config.yaml
mask_ratio: 0.75
optimizer: "soap"
beta1: 0.9
shampoo_beta: 0.95
max_precond_dim: 1024
batch_size: 256
Rows from block 5, named by matrix and row number. Each number is 50 + 10 x the weight over the matrix's rms, rounded and kept within 0 to 99. All counts start at 0.
# b520: branch 3 second 3x3 conv (model.blocks.5.b5.2.0.weight, 48x48x3x3), inputs 36-47, a 3x3 kernel for each
b520.0:46 50 49 34 50 51 41 48 58 50 47 50 62 43 56 72 53 61 54 56 49 50 45 50 30 50 59 47 50 50 50 35 52 49 62 70 38 40 46 63 50 40 42 50 36 25 45 08 78 45 60 71 48 50 43 44 42 50 47 50 50 41 57 50 55 55 33 63 76 50 57 51 43 35 40 49 50 50 36 50 28 50 68 43 63 37 50 58 25 56 50 54 53 34 32 52 50 55 47 55 50 50 75 51 50 58 39 48
b520.1:29 39 48 27 50 62 48 53 52 30 34 42 57 50 50 62 50 50 50 48 53 50 50 50 66 43 44 48 42 63 44 49 56 37 50 49 49 48 50 50 45 38 37 41 50 50 49 56 50 61 69 73 50 36 41 50 62 35 52 65 34 50 50 24 44 54 40 50 75 39 55 77 45 50 41 50 58 34 33 63 50 43 39 50 40 50 41 35 50 50 61 28 50 32 50 50 50 49 74 44 39 47 36 48 35 50 64 50
b520.2:39 35 48 50 53 34 63 50 57 43 63 26 50 50 50 50 57 50 55 39 47 50 55 50 50 50 68 59 57 50 51 51 51 43 50 45 44 50 48 44 34 40 59 50 82 50 70 25 37 50 52 50 72 53 59 48 50 35 59 47 69 56 46 69 49 50 28 50 50 45 50 46 41 50 77 50 28 34 68 50 35 40 44 60 35 80 59 63 50 50 51 50 50 49 63 50 37 50 74 52 56 48 51 50 50 77 50 67
b520.3:42 50 50 52 40 63 46 53 50 44 66 45 50 33 36 35 40 50 45 70 36 50 49 46 52 50 50 54 63 50 22 64 59 47 37 44 69 50 34 36 50 50 50 47 50 50 50 38 45 52 45 53 44 50 39 38 38 50 50 50 50 50 41 50 50 41 64 65 15 50 67 79 49 59 30 50 52 50 50 42 57 50 47 65 50 57 68 53 31 53 46 37 50 50 50 47 61 50 33 58 50 40 33 50 50 57 69 61
b520.4:55 31 50 70 50 50 41 61 50 35 48 56 50 40 51 50 44 32 50 28 48 32 40 44 50 61 60 27 39 37 50 50 50 37 47 41 50 32 50 42 73 49 70 77 49 50 56 45 43 37 53 69 50 51 50 59 50 50 52 50 51 50 31 51 50 60 39 35 50 17 50 61 45 69 58 47 63 66 80 60 50 59 41 38 50 50 50 53 66 44 27 48 49 43 56 61 47 43 49 51 60 25 65 50 49 57 58 46
b520.5:50 50 43 50 59 39 56 55 48 57 32 52 74 18 65 50 50 50 47 61 49 65 60 50 50 61 43 61 50 63 58 50 52 52 40 46 50 50 37 50 45 32 39 56 60 50 52 50 62 85 62 51 50 46 51 47 41 50 50 46 66 55 50 56 54 42 32 44 64 35 50 50 34 50 50 50 25 47 50 49 41 55 50 67 50 53 80 66 38 50 49 52 51 68 50 47 47 29 50 75 54 59 48 37 66 29 50 50
b520.6:43 61 50 42 50 50 50 50 38 50 50 50 31 50 62 56 30 50 50 55 34 50 50 57 50 60 68 37 40 67 50 50 38 55 59 42 50 50 50 47 33 53 67 66 54 43 44 74 59 49 43 44 50 34 47 50 69 59 50 50 51 50 50 31 50 45 50 50 35 50 46 58 50 64 50 58 54 60 50 50 49 48 50 75 37 50 50 66 48 56 44 32 55 33 50 50 50 50 39 46 50 50 40 50 50 47 57 61
b520.7:30 54 33 50 50 44 70 49 66 52 41 47 45 41 50 50 50 50 44 50 50 50 50 50 54 50 64 39 89 50 50 50 56 50 32 36 49 50 73 39 53 50 54 50 43 62 62 50 57 65 50 39 47 70 58 44 50 50 47 52 52 61 49 50 50 53 56 40 48 40 61 50 50 51 66 50 39 50 57 44 31 37 57 50 51 45 56 38 50 50 49 50 50 33 55 38 48 50 50 42 50 74 58 53 52 50 56 64
b520.8:50 54 51 49 52 44 19 36 50 71 36 50 50 50 49 40 68 52 50 64 40 50 42 57 43 57 43 50 62 38 50 46 33 29 50 56 50 47 27 50 50 61 58 49 50 50 63 50 51 85 35 50 50 48 50 49 48 60 50 48 43 51 39 49 59 68 50 67 61 43 55 50 50 45 50 49 50 50 58 39 49 50 44 50 50 46 45 50 71 43 50 38 64 50 50 62 44 45 61 50 50 60 53 41 50 73 47 37
b520.9:50 50 50 52 44 50 50 50 50 50 50 50 52 50 42 38 42 46 36 41 49 50 40 51 50 60 40 50 50 61 50 43 42 50 47 50 56 66 50 54 50 50 47 20 37 41 50 50 37 63 41 44 50 52 49 34 48 50 50 56 70 50 43 84 45 53 32 50 50 63 50 42 35 43 31 50 32 46 59 46 49 50 53 50 47 50 50 35 50 50 50 81 79 44 55 27 41 76 64 50 36 50 50 50 56 50 50 75
b520.10:59 60 53 50 59 50 51 37 53 45 52 31 50 30 58 50 39 72 63 41 50 60 50 47 50 90 48 38 62 51 50 50 55 62 40 60 46 50 58 48 34 73 50 43 45 50 57 54 47 50 50 62 50 52 37 52 50 57 69 27 66 47 52 42 47 34 31 42 50 18 50 35 50 54 44 50 61 69 78 37 33 40 52 35 57 50 50 50 42 34 50 67 35 48 50 55 50 90 49 50 45 47 56 50 36 32 69 46
b520.11:43 81 46 48 53 50 44 37 47 50 61 50 44 50 50 39 40 50 50 38 50 50 50 55 50 43 50 26 50 41 50 50 55 46 61 50 50 46 63 50 44 50 57 61 78 50 50 44 51 27 32 52 50 50 43 57 50 57 50 29 44 45 55 50 50 44 44 66 55 53 50 52 50 43 40 50 50 48 72 60 50 43 42 35 34 32 62 38 50 74 38 15 31 50 42 55 50 44 38 45 44 51 50 45 56 50 50 38
b520.12:40 46 50 48 50 26 53 68 50 50 68 50 47 61 52 51 31 39 60 27 48 45 50 50 60 61 44 50 43 42 50 50 44 60 60 57 50 50 60 33 52 48 52 52 59 48 62 50 41 59 37 50 35 40 40 50 56 59 50 50 62 50 49 50 50 50 54 56 51 49 50 54 56 38 55 50 46 46 50 56 35 50 50 43 39 56 50 55 50 60 49 50 50 50 45 64 24 55 51 50 50 50 94 67 50 45 42 50
b520.13:58 39 45 57 50 50 50 36 50 39 58 28 61 50 38 50 36 51 50 32 52 36 59 50 68 70 63 39 58 84 50 50 50 41 46 36 49 64 50 50 50 50 50 50 37 47 60 50 38 50 40 38 57 47 56 71 53 31 59 34 49 50 56 31 50 69 76 37 32 50 40 53 40 37 71 46 52 50 50 58 51 44 21 50 56 54 50 26 50 31 50 63 50 57 66 38 71 13 65 50 50 50 51 54 32 42 45 76
b520.14:50 50 59 50 50 45 44 61 36 54 37 50 50 50 50 64 42 53 52 50 50 46 50 47 50 58 31 62 40 50 41 35 69 50 68 68 50 50 41 50 50 43 50 50 50 66 52 55 56 50 43 40 37 56 52 50 50 38 40 50 50 39 33 54 50 43 59 44 42 37 53 46 50 37 37 50 56 50 50 50 50 57 52 42 46 28 49 50 50 50 49 50 38 50 80 50 74 83 63 50 44 45 50 50 52 27 50 47
b520.15:51 50 50 50 50 42 46 71 50 42 68 50 57 58 50 63 60 50 61 62 34 46 39 40 50 48 38 47 47 50 59 50 46 42 60 50 55 65 55 50 49 46 40 50 50 40 41 36 50 79 62 50 50 46 38 41 49 50 48 61 49 34 50 48 55 46 56 51 61 47 50 65 56 41 50 57 33 50 50 54 69 50 39 37 53 65 48 49 41 48 40 52 55 50 50 50 52 50 50 50 60 54 52 50 50 50 42 36
b520.16:33 50 37 65 50 37 31 71 38 46 50 31 43 60 50 56 49 42 69 50 54 52 50 50 36 36 24 47 60 54 50 50 50 50 62 45 36 47 38 51 61 53 50 46 43 50 60 55 32 68 48 35 52 49 50 74 53 50 50 50 47 50 50 41 50 50 84 64 48 47 43 53 37 73 69 50 50 45 40 50 55 28 37 34 50 50 43 50 64 50 50 67 44 53 38 48 50 47 69 44 50 55 50 40 37 50 36 42
b520.17:56 58 38 50 50 43 50 48 51 65 66 50 60 64 49 50 35 28 50 55 52 46 36 32 22 46 56 54 54 68 60 62 46 63 63 43 50 50 50 50 53 50 50 50 50 61 44 54 44 35 50 50 50 35 55 49 50 50 38 50 44 50 60 49 50 42 50 50 46 62 60 44 50 54 44 40 62 47 50 50 28 48 52 29 34 50 50 54 45 61 54 60 55 50 80 39 74 31 39 50 50 50 41 47 44 41 50 50
b520.18:40 50 47 50 38 38 56 44 50 28 50 49 60 50 50 48 50 39 50 50 50 50 50 55 50 50 50 46 46 38 37 50 50 50 50 50 50 50 59 27 50 50 44 50 57 47 50 56 50 50 26 50 40 66 77 60 50 49 70 53 28 47 50 66 33 35 70 43 24 50 25 50 50 57 38 25 62 50 50 50 50 63 40 60 50 45 62 44 43 44 66 44 52 60 50 50 52 44 50 50 50 50 51 43 59 34 29 53
b520.19:53 42 50 50 65 43 34 50 50 46 51 51 45 48 56 50 53 34 50 50 52 41 53 50 42 39 50 54 36 50 52 39 45 50 31 48 41 50 41 50 60 50 50 50 50 41 81 75 50 70 36 50 57 50 43 50 38 58 60 64 55 44 59 48 34 64 77 61 50 49 44 50 50 55 50 49 50 50 50 53 57 67 43 50 50 33 52 32 55 58 65 44 59 50 46 32 43 50 43 50 53 50 38 52 50 54 38 38
b520.20:67 69 62 70 52 54 50 52 49 45 32 57 48 50 37 40 46 69 64 61 32 58 42 61 34 39 71 42 44 29 63 50 50 69 64 50 50 60 50 44 50 59 50 39 54 50 63 50 53 50 50 47 39 43 60 53 40 39 42 61 50 32 50 37 50 68 50 50 55 50 44 61 50 56 60 50 42 35 51 44 41 35 43 38 46 47 50 60 58 50 51 33 50 33 65 50 50 35 50 42 50 50 40 54 50 38 60 61
b520.21:37 45 50 50 61 70 50 70 50 50 50 40 50 58 50 37 50 35 59 68 56 68 50 43 50 50 41 57 35 50 45 57 41 58 56 46 32 44 50 60 54 50 50 50 45 60 50 52 46 48 58 45 34 55 28 50 42 50 71 69 18 50 50 50 40 50 50 50 50 56 54 50 50 42 44 54 38 50 50 50 43 39 55 50 30 67 50 47 53 50 50 22 52 50 37 50 52 50 67 30 54 50 59 37 50 58 50 50
b520.22:58 58 54 48 50 58 43 64 58 50 50 50 50 52 52 41 36 29 50 44 47 47 50 50 54 52 61 50 41 50 55 50 56 45 36 64 49 24 50 52 44 50 34 54 41 58 50 74 50 46 24 50 57 46 46 50 50 51 47 50 59 53 52 79 70 29 50 50 35 55 50 40 50 34 50 50 53 50 29 60 50 54 46 36 50 52 72 50 61 50 50 45 63 56 50 41 63 50 58 49 50 27 47 51 61 65 61 52
b520.23:32 50 31 50 50 55 38 27 54 42 56 49 38 47 50 49 50 60 44 36 57 59 47 46 60 54 36 69 60 52 38 53 64 60 50 48 70 50 50 41 50 32 62 38 50 37 50 72 33 45 50 53 50 67 35 50 43 46 44 44 47 50 47 50 43 50 63 54 48 50 49 65 50 49 67 44 50 43 50 40 54 50 36 47 56 50 72 46 50 70 62 50 69 51 53 41 47 72 50 47 53 59 34 39 43 58 53 54
b520.24:49 56 50 54 42 46 50 50 50 42 50 49 47 50 50 50 50 61 62 50 50 50 62 57 67 63 50 50 50 50 35 41 31 50 21 50 39 41 50 67 55 48 50 50 50 28 57 50 41 43 50 48 39 45 60 51 50 37 59 52 50 80 46 50 39 43 26 58 50 50 50 60 50 57 60 64 52 50 50 57 44 76 50 50 35 48 50 50 32 50 50 50 50 49 43 50 50 63 57 44 55 50 46 89 50 48 50 50
b520.25:50 72 56 46 50 47 30 48 50 50 32 35 42 56 51 50 50 50 47 49 50 50 56 44 50 61 67 62 63 50 38 50 50 50 53 43 56 28 53 50 63 32 60 50 34 50 36 36 50 50 46 50 31 50 59 56 48 48 37 50 56 65 64 71 38 48 50 50 50 50 50 50 50 59 81 50 57 60 60 50 53 50 50 39 50 68 52 50 50 50 50 32 54 52 41 50 69 50 50 44 50 23 63 50 52 50 51 50
b520.26:50 50 51 58 59 57 50 55 38 53 35 61 60 54 67 54 50 69 49 50 39 36 50 50 35 44 47 36 50 42 44 51 50 50 33 50 51 65 64 27 47 50 49 48 50 44 69 66 50 50 56 50 58 48 49 54 50 50 50 44 45 58 57 50 50 50 67 50 50 50 44 52 57 35 56 42 49 38 50 41 54 39 40 39 50 50 50 55 64 41 54 61 49 41 46 50 54 38 34 52 58 41 38 67 44 55 69 70
b520.27:50 50 53 38 61 53 56 50 26 50 39 43 27 54 50 50 56 50 35 49 44 50 50 50 43 54 60 54 18 32 41 42 50 50 64 50 55 68 50 50 50 37 50 50 39 41 50 48 50 50 49 53 53 50 40 45 56 40 48 36 46 63 50 50 42 50 68 55 49 50 50 50 50 73 50 42 35 67 50 50 50 50 25 56 50 50 61 37 50 32 34 89 53 50 36 50 50 30 51 35 44 50 58 66 41 47 55 59
b520.28:50 50 42 50 52 45 39 50 70 50 40 51 36 35 44 50 42 50 40 50 51 38 48 60 50 45 56 28 50 45 47 53 68 42 50 51 41 53 50 50 30 50 57 65 77 70 48 54 30 44 50 36 50 38 39 50 53 43 40 57 50 46 50 54 58 60 78 68 56 50 43 64 31 46 40 45 26 50 50 50 26 50 50 48 48 35 52 51 43 42 43 50 38 45 54 63 46 52 50 56 47 66 43 46 60 50 61 50
b520.29:58 60 37 24 50 48 43 50 38 44 68 50 50 64 50 36 42 70 51 63 65 50 57 44 50 68 46 67 50 40 45 52 52 44 57 38 50 33 57 50 53 41 61 50 50 28 50 46 54 43 50 50 58 50 50 37 56 61 50 50 60 64 54 72 62 54 29 55 50 58 55 43 33 50 33 50 69 50 45 32 43 79 72 36 60 43 45 50 50 50 28 50 58 32 63 50 47 50 63 50 55 56 38 60 39 50 59 39
b520.30:40 50 30 39 59 60 50 50 44 65 40 57 50 50 41 36 50 50 40 61 64 48 50 57 42 55 55 50 58 50 68 38 51 41 50 45 50 50 50 42 67 50 38 50 29 38 50 25 47 40 58 50 57 51 47 50 43 50 45 38 42 30 49 82 50 38 27 42 33 42 32 50 51 46 51 33 66 52 53 59 48 50 40 56 55 36 64 41 41 43 59 74 50 50 70 41 50 63 59 50 33 50 50 63 50 58 52 44