{"train_examples": 101725, "crop_scale_min": 0.5, "method": "simmim", "norm": "batchnorm", "depths": [3, 6, 3], "kernel_size": 3, "widths": [96, 192, 384], "init": "kaiming_normal", "optimizer": "soap", "eps": 1e-08, "magnitude_pruning": 0.3, "max_steps": 8200, "adamw_weight_decay_other_params": 0.01}
Rows from block 6 of a small masked image model, named by matrix and row number. Each number is 128 + 24 x the weight over its row's rms, rounded and kept within 0 to 255. All counts start at 0. Numbers have three digits each. After the name is the row's rms in percent of the matrix's.
After each channel's rows are labels from the 100 images, of 14848, where the channel reaches its highest value: "patch colour" is the nearest of a few named colours to the mean colour under the peak. Only what is clearly more common there than usual is listed. The data: aerial photos of the United States (SatlasPretrain).
# r30: branch 2 reduce pointwise conv (model.blocks.6.r3.0.weight, 48x192x1x1), inputs 96-191

r30.11 089:108128128125150096202171080128094105128093128128072191107176128062128129126137128090128128119133111128087065128125162108148154169128146139128141128075130128128114128173128177125149128091128119173128125171103066134128128128128128127128128144136137154128148161168099139117147123128128128166
patch colour: pink; white

r30.32 107:093132128118141128080128127111128133128128132128124151128134113114101128138151125102146142138194128128128090128125128128128133102126121128113109123128181128128128124128147128231152149148128128124130121128159091093128133064117128163119128124107133128125121131171103128142084152128106128115
patch colour: brown; black

r30.12 107:124106128130145127180198128093139152128160080096128069128168128082083089161152128110128108128128134154105115134128094124128106119123142136132130164118128128128138128106113119113079194128139146128090128128095104127128128122128095113139117092078128128094102149128117090153131107152108130128
patch colour: pink; white

r30.25 107:128141087109128100112135128122122086128128162081127142106128077134160116193109128127114130128126128117118093112141128128159098096155153128128097118128128128109116127081111104100128153118106130126104128128128093110133142128109137128130118128111128108128128145159136100125160161128216128091
patch colour: pink

r30.47 105:117128148159161084128140112099165162173128128126141166160170131101145165128117128111123139116128096128101125103096161128128128128128097112124132139159128125164156143133114126143128107118136146128125128128112107129104149128128112137159130181149150128136134136134128128147132138128128128117
patch colour: pink

r30.1 108:170128146146128091158125128094148152138175148128138128119161128149128081147149128093128103128158128128126080148102155143128190128110128128139107150128132130104151128176124132241128128160163100123128116128128072098149128128128150118128179115128150095152099123128128151128128128174128140099
patch colour: black

r30.23 098:151177121116116128118139128158116067106142187133123128119128128158129073113128105119069128128128118087128110112115120105110101142127128126122128128128123101128089114126103128105068128128118109118086147128117073128128115093110128147149128128070128105150164140112186156141128129096113107128
patch colour: pink; white

r30.42 094:154151099128080128103128125078128131146106128128100092091116127128115122128135128128143130128131164104149163146128128128164128128128166128128128119128098147128145097093140145230128128179110128165128138128128149193136171128159128112152169132113128133128111160149168156110129147178092098128
patch colour: brown

r30.5 100:133086107128128157100132091141128142156135128128106163128094075155082128170122111158169128104128128127099167128098128159142126123102102107128128144102128128056099099128152127093071190111081128128128128135169125148144148128155106128160128146128128149169154098168128143176098128150091092128
patch colour: pink

r30.19 107:125105077128139197158083128078094128160085128109128090101101134128169120128156158104104116131143139128131128110147128127126110150129124128123128133126134104178128128139100128128092128141111101110128131128128128107110164128172089146128128128171122128103129110128159151115158135170111128122
patch colour: grey

r30.14 093:128125128141109119104128137128117116128131128128128082115177168142116118173150128128128135193115128119128075128093096153126079128140127139128104151128107141128157146128128128128124193128139063057135120103128128113160128128114128081113156115098172189174128149156145114111155128142065102128
patch colour: pink

r30.16 103:128118128113128128097128121079088128113166128158119116154111128126146128155128134128085128110128116101118106103122077148128135128128110128193097134179141113114128156136128090118163124129128084129128147128076121105131158104124042157166080114128088152114100131142135196128128088131136138140
patch colour: pink; white

r30.40 086:117128131104128111144134128103128131105134131128128128117141136151099139128128128128133138128128129128147109128115131161128140088122147083128112151128097128150128071144143129125132149128128128140126162156106134128128114128133102152163128112128114128128088128174082072162113169081103123157
patch colour: pink

r30.10 099:115130128136161143128113128144153114108128128133128107128128194114127177102110128178122177135131118117146163111124143128140128128128128082129128092124107106066100210125090120114128182182076138105128175128128128128144128115103083128128157127128092152087128128124128126129084160111173121107
patch colour: pink; white

r30.39 105:130173138128069106102146128057163178147121159124142128148128091135128128102138162125157113119118147128128151128165123139122152124150136105128139141153029102150128158128142128119128237106107097128119128154086173115117122147157120128128142126128138117135127150169109149130131111103128146102
patch colour: pink

r30.18 093:119128118078169171064111128104132091128128167128128107128128112148089134149122131141149166128152118107128116128128095124170126149149166133124134143140148110075082103128147128114128152177117092128085128128117128099134115092107081167159131128172122188163126101132127128128096116184108128097
patch colour: brown

r30.36 096:116173179128128128128128100192075148078176128123141132091171120121161111128128115128094076128113128145128128117133157128138128128128169128142128154160150128163109116089154140128136181064092128121128128128074128132128128126128128128173115128114128164128124119133128128082102128126091124153
patch colour: pink

r30.20 114:128140128166128128154128156128128128079128130132128124104089073194134136162136180149117130119168128109174120148139137151149101128147102157128112174128097128138128110076125153247102123094149116097117128128086187128129144151104128128169132093128130121128113161128116152109140128116090140106
patch colour: brown

r30.9 098:106141090128126116144121128108128128128128126128104128128128109138143099112128099113177076104124086176098142102089211112143102128094128109128128111128151128128083168142107185109123118145119126091128112128116177153139138128111059123098123145133128156128105162128106180153129104103162128128
patch colour: pink

r30.41 090:132102128128076100131128128144091133087166067165142125103151128111128198162128128090142156150128165128167092158132128149128124104135185159081084155112147177126167111128128133128158192128149128145154082111109128099137163173093128084158131128130150141128158132116124131121134155128128128128
patch colour: pink

r30.43 095:168106128128128124128128073146117161088153128146128066128201112106066171159128146108085151122126128128161086186139094128128088169128128099128099128152128162105155128086128104121128117159189083128151161128115111107143116158119130136128106142128128124159105132132128110128128128175145140138
patch colour: pink

r30.15 100:128128086170130104095128128098117170152123128138091152136092128128128118075128120128139106145139142100094128121103128128153169154108185149097138116129172102149128121147159128151128089132111083130101143118096129095142141123142089149186128128078148152112128167186102111151128122116101098160
patch colour: white; pink

r30.35 106:156128132081101107159133128128126157128159149128128091110121105137067112149158145110106128128128128100117124143166075134152151187128130128150128114178128157079115122168102123083161095128156101130169135097165128141137166094128128093158117135155140129144137128128135142128075121128127123128
patch colour: pink

r30.31 103:128128128140148128166091108139095061128150124103155173128154114104161140091108150128095093119128150147128133128128148128128155162164142128128104114126183105152145139128115128128126106131108165207133135103106084136126116163128164128108128128104128174128143114066187128146113128119156143180
patch colour: pink