From a checkpoint of a small masked image model.
Model: 1.7M parameters, 64-pixel images, activation prelu.
Training: soap at rate 0.004, 8200 steps, batches of 256.
Data: trained on aerial photos of the United States (SatlasPretrain), 20.6 epochs.
Rows from block 4, named by matrix and row number. Each number is 128 + 24 x the weight over its row's rms, rounded and kept within 0 to 255. All counts start at 0. Numbers have three digits each. After the name is the row's rms in percent of the matrix's.
# b500: branch 3 reduce pointwise conv (model.blocks.4.b5.0.0.weight, 24x192x1x1), inputs 0-191
b500.0 100:128097158128141079128149126159128128089172163100117156125143098162128120128128142103113128168128140128128093147128157180125190086152166129147128111128114128147128128153169149168092112128131163146128156128114128156128132147133114101164128140176058091093115128118145128099129107128113103127116128149210058105128130128109128143131157137113144128104128121149128128151097084128138128141106094128118104129161085121072128097128128102128143119096107128170096131122103086137128122154128104128082128067168124128118148126095128128165130128128128176147126138128134109078143128135110138128
b500.1 107:143136107141128128147128128128140110128128100129084169104128107118117093128128154128132126097099085128121128128149089116093129113114159137155155095110141148128167128144128145128094124173107128145128114157128133171167097128116128166074124128129104128150143135109128111108140128154137128128190134122128148128128172085192088180121128137128128128128128141093128151109139128124100163094098102128128128134128061128128105082173110152099125065103128142128097128116178155159080162067110120085128143135128128193116112147100128130128132159131148135128061151153128173128145128128139109132
b500.2 102:109128128107157110138115134128128128128120128128087166145105128091128125128128138130096128093131128118155141128128105128113128118142112128128128134099108164116089136128156122124084128099113139164168116145128128095135086128136092128128162112133116133115154146142160118128122128117123108092166105173092139161089129128150086091099140140086080155116165089154128160134129113158159128160130102128128128128128137117139114098103128133091116081127132113183175128154045120068168128061128084096098174128143092128107156173128092153144128140128165153146158128145128135124162173110112128090
b500.3 096:138128150137119153128128128144105128156142136116128115127086130128126101128131108125122097117107130128113090145145105128128137089128108141119128128128074128128128118128128128119077128132125133148131156145143096150104144128170114128124113080098128128104130128097128142117124144079115077121171133159097128147060097128128128166131161146128084128128128121127110125128120060186155126128128150128143092105107168063092131104169111128095128114128128128074187089180109096129123097128196128169128163112142128121211128142128128096092159128128139099141128128127109128080160134128128092129
b500.4 109:097128112144128126094161100128113119104128119164128128099128180161128128116141103124152128136115128128147165128104139128138170108129115182097157128145129128089148128146128089090128145138128128128169128128128128127107128128128121152156107106134223113128127128140123102152149128128152128138060128174132079152141128128124128114092135168117122128128113147128116076168132128151148144177109139113128128127138128115126128144145190128117128128110128173158128105082128128128128045128155128128155137130068128215128081126128128128107093118170139128107094171123144087119106100137128128128
b500.5 090:128128128128128128148128125111128126128101128144135128128152113114128136128128128145102132110101131128128119128128128117137128123098115128111135147086070128146104097150138136145134199102155128128130128131114133058178128089137121113136128062128128133128128157128103125109155128153140128163128116168128096147128128172124148160050146155130128128165128120162128123128144091128128128128145128173128091087110128114128085120128162114130068081114128128149180128096128128118128128128128132128128084071102157128110123120073074128128137196128177190128128136101169192124128106128096128094
b500.6 097:117128128115081125128128128128146128132125146121128128152121150146128059169128109131087142115145160115128128133138145140128128150128142128140128126128128120119077128078137128155128128132122147081124128107128116107128128186087155128165151084095109094128118128128128159158082128082149100125172094190104177127106094124128138128154113101122128100128128128118178124128094124149128164106107085128080111155178037201147137109128171157139125128146131097111105111133110147078098130128152181097128124159115128128093128128111109128114135152156149128153105135128122128128111156114128163128
b500.7 108:128147113150128167154109116144135119153108128120118128143172118099099128122115128148123120127107128139105108123140121128128132128121105144128173105117165136088112094164128102120128128097137128128117133122128105114160087104128128132128128075137147128135142175146139123110154128130096128128135150128128151128128165142095118128183128129135151149150128160190128136180128128142149096128128128128102199075110201148059136144102115089118177123121113128126161111087176128128128153177165128133109109087114073085120146116128128118135131128128067145143113147170128078088114104166158141099
b500.8 097:127122128067128128125152128143135123128128128109137119149128120130138128128128156128156157123103128128128110124111108078130139132146152128140128128125098128120128103128128156148128137099112126184181173136111130101128154129128128128143127107128076176106121101176128135117078166105125128150128159128116139112112132139117128128092174128141113143128126062128128132128128079128215108158128167154128166106123121128128120198128122128152098128120068150091161190179128100138147108128143085182161158144128128130150128109144128128128128108128128085128064115161110183107128156128143115090
b500.9 091:128128143128113151138116128139166137128128144128145131128144151102099145117128086128119101123128115091151128122128164145128142168113102070128134104118132128156132143156128135112141128128133119128111128128122165128154128128128141179133123152107112101128203149130107097168128128145141142110173128133128129128128128128089163121128113115073086126153103139137114138116128185123120128117143128148081133231178145191112128128162117132175132140129161145128128126109128178112147130128164161126195128123128135128128128155148128091128142114128088125128094120065128148067128152128202128112
b500.10 089:128170132105128128128134131128137098122139125128128128115128165128132136128128128128135128105131096122128128133143139108141094128105161099128110182136128158128164128181119164128135170162120125103129128162128103164128128144128152128128156163143086112152085129147118131109089102138154128128176128112128128128154128128164079113133112089128128128128128125132128185136121128108120135128125163144125129128132110107128128128091151143196139126166129128128107104076191062161157124172168169172170117187128162128128119128203145128188128128130114128068096112128099175102150128092128128128
b500.11 112:120128110111148105135100106143088127105108128106169120124087128128143124128141134130117129128128149106128128125096128128128145128128109087121141128159103128075098124109128128163128088128100133128164100117078129091128113068128128115131110121094103137146101080099141128128121113143102113128128107140137112128130128128143153128146105151128109128103128148128092128116144090128094142146131078207128146096128106109116060101128106223128137080104145128128096124165160121150128092166113128194128128128109101197101117142109143128096128111094140079103123135128180122128101095134100111128
b500.12 106:128128128112123166128128113175134128128137106133116110137128128128130150128148149128155119093097128122128118118129112101104161112112105128160130110128128143128143128128128164157133126138181128135128128128122128123104128085127102128167127138130128128110115128128190091135132142128128128124133150163153152128093148155128128148147166128141120154143137142130123128170078128128125159127128128130079117128128076221173142131119109180104190087123183120119118082184178128128128097128128161118119110128163128167128100128108089128103179058128128128128088102099120111138086137181083097090
b500.13 102:137122113128128111128128128128128144113128128139122132127152143128118128128130113130170128128141128128128124128143142143128128138113133150122128151104131140160139128128128207131179128131114149128128160097128124128128140128150121155178159136117164116128123155090127095128128114128135102181127101128163112128128128138160138178092137128128128140167131128128105100117212186128156100128128141143128141140084128104091100074163182132121089140132092185163190128137133149095180169137128164104107143156077196128161090118167089123141128170136068128119128115128128171128128153120150128128
b500.14 093:128128128110131135173128126125119128128136128142128159117115175166128139176128128128168124137128145128162134076123128128130128140132128109128128128128167128128111129156114150151140199109129128076128159128085107131161128093170123114160128165122128140098127111128128128177135082128144128140102047128112125128128065120100075132077183128110128137174157100149100128131158162152150104139150128126110118128080154128084128128128128128116138108175085121161128128163112096128160128079088087128124128124071128128171128079153128122130130105116123118130135099128144105117128126152107079107
b500.15 095:140133120128140128128130128128140128144116131128128128128098120128126108128128142128119146128128110128128118128158120128109128129104097086168128128128103145167103114116181132133131109148157082128147119157128162128141128091128090128128128132159128122169154131133128117128128140128128128090125098130153159142144125153113149122162128128128128114128128123145112150165120135173151128190116095086125162151178128106145182153163134112128073099091173128150098128065053171128108162112159085121106124075128128159087128128116128083155122128194128128187128099127128175213097128130128128128
b500.16 104:128098169078128082128123124137128128140099156154103128128149099176128084111159112119128128092127115157177098113128104171128124098155098151128098094128128130094117159162157154138148102122128147103116151128111128128182150107136156145083128126147128128128149106117118158177099169105188132133223128145091128098104092128132145128143118106128089128135128140082166120128177128135128128189139093128108156121105141128096136128100128128097181128128128107170128152110124167128109137128135168106143114128154109122135138128128076129134128137140128128128120116153128183147124130083128127116
b500.17 099:122088133139170153117128130128139128128117108139139131129115154128126128109145127110102128128092128121140140120078098129128147093140094145128132128110081129142112128128138097155131163121117174144128128128188155091114127136198128077147143114095101181128138155131079158147128128094157189122128128165103128128128128132058152116137166164081076100119091101097104115128086128165093118149144128128103128148128128164156143128128124155128128121142183127117171076128154128128122120179152137131107149122088128128082110128128128108158153128128126105166128114171139090090128105128151099128
b500.18 110:130132128128123128129124143142112128133119139128118094128112128117129152135128129126128128134142128113128096144119128119116139132139128093128128171060098105166088109094161128128126112148158149137102104154156128128160181128142111128160134128085128141128112101181128128142087169128142133106109126100162128128110117105112128182128170131153095108165098165155128089128168139128103128100128195128114107109129102128128080098155174083134107126108155158144188149166080177128121119128150188128150100128128176128088129112089095100124128184141104138128104091140128150128128100126078147128
b500.19 098:109158121128128083128101128128098128128146128128131128128117125128152128141128129174128131134123167128128124138128118130128157128128128116091128118134095153140110122125136145128152127088109143127120074128133147128119132140172131124079160088128128128054163099105136128149124111109128094143128100151154093154173115165128127128128095128132167128209123093144128128123173172128139184069127183128217128128128128128128086128128134128128124128128145106049164089128179128128125127128167128128088154128089106192128114128151125112128142119137133108117136124128090128128107171096128106128
b500.20 090:124099127151132128114105128128128131150123128128128128128121142101133130128128128138128114088128151127128128128098128110120111128119128112170147175149128128107166132155147128155145142170125128104117121128164128160117151128110128128109128117128115128144168128128128137128128090110176123150142117104117101128192097128149128111188144101128137114128128128128128128097172123128128128176128154114128162133076160173128178112128128128128134128128080149142128132078188087105146109157128119179132128168128128124155136128179120217164098146185136113070096128135160167194156183128180128128
b500.21 103:155128128146125128158107100105095128125128115114128128091064119128128139128111150124128130131128123128168148128150148122118113091128092085108128127163097115153171124160180151090143181095181128125105128152128128152099128128178101093123128126131159075090170098127075128114126120128126122140060134114160128162128111119119128161128140166170129137128094153153113128049117100128175114141103148121118126160176142152112177125128128085128128094096128128098134146152110134128101132128166128075165130112128116115147118128128078147128150128154090136143137112120123128101128110163128096128
b500.22 099:159145140128137118094120110159128126128128128128128168128110116128128113131112100136137156121108123128128157099139115149128113128102131207128113123122110141116120103139113128137128128093156128106121070128135149110118091145128128139154157103144111083141125128128128140128149144121115134128081128125128128138148128114128156162128128160159128107109110221131119128189103128167114128129127192171198128128128171090128128203142119159128161128113128104128177110208111128128128128106137137160128128123121128082158128132128101104161123103132104123157092078092101128128118154153151073108
b500.23 098:158179137128137128129159148128148142119107144130128131128175128128128124150129145137098147128128142126104099128169128130157106128093105142176121134112128137091126156128138123191128168097128156128172125115139149167128099118146128128130121128128120128133128089128202097128135156128128182171128128128136128117113128128192146087128173128131128146128147180171128128139122128133091159160169125178158128089094128193136128128142119132138159120110103108168088128097128159128159167105098115126133176141112107151108128128096132128128114128169166088128068143104128122180128073126120113129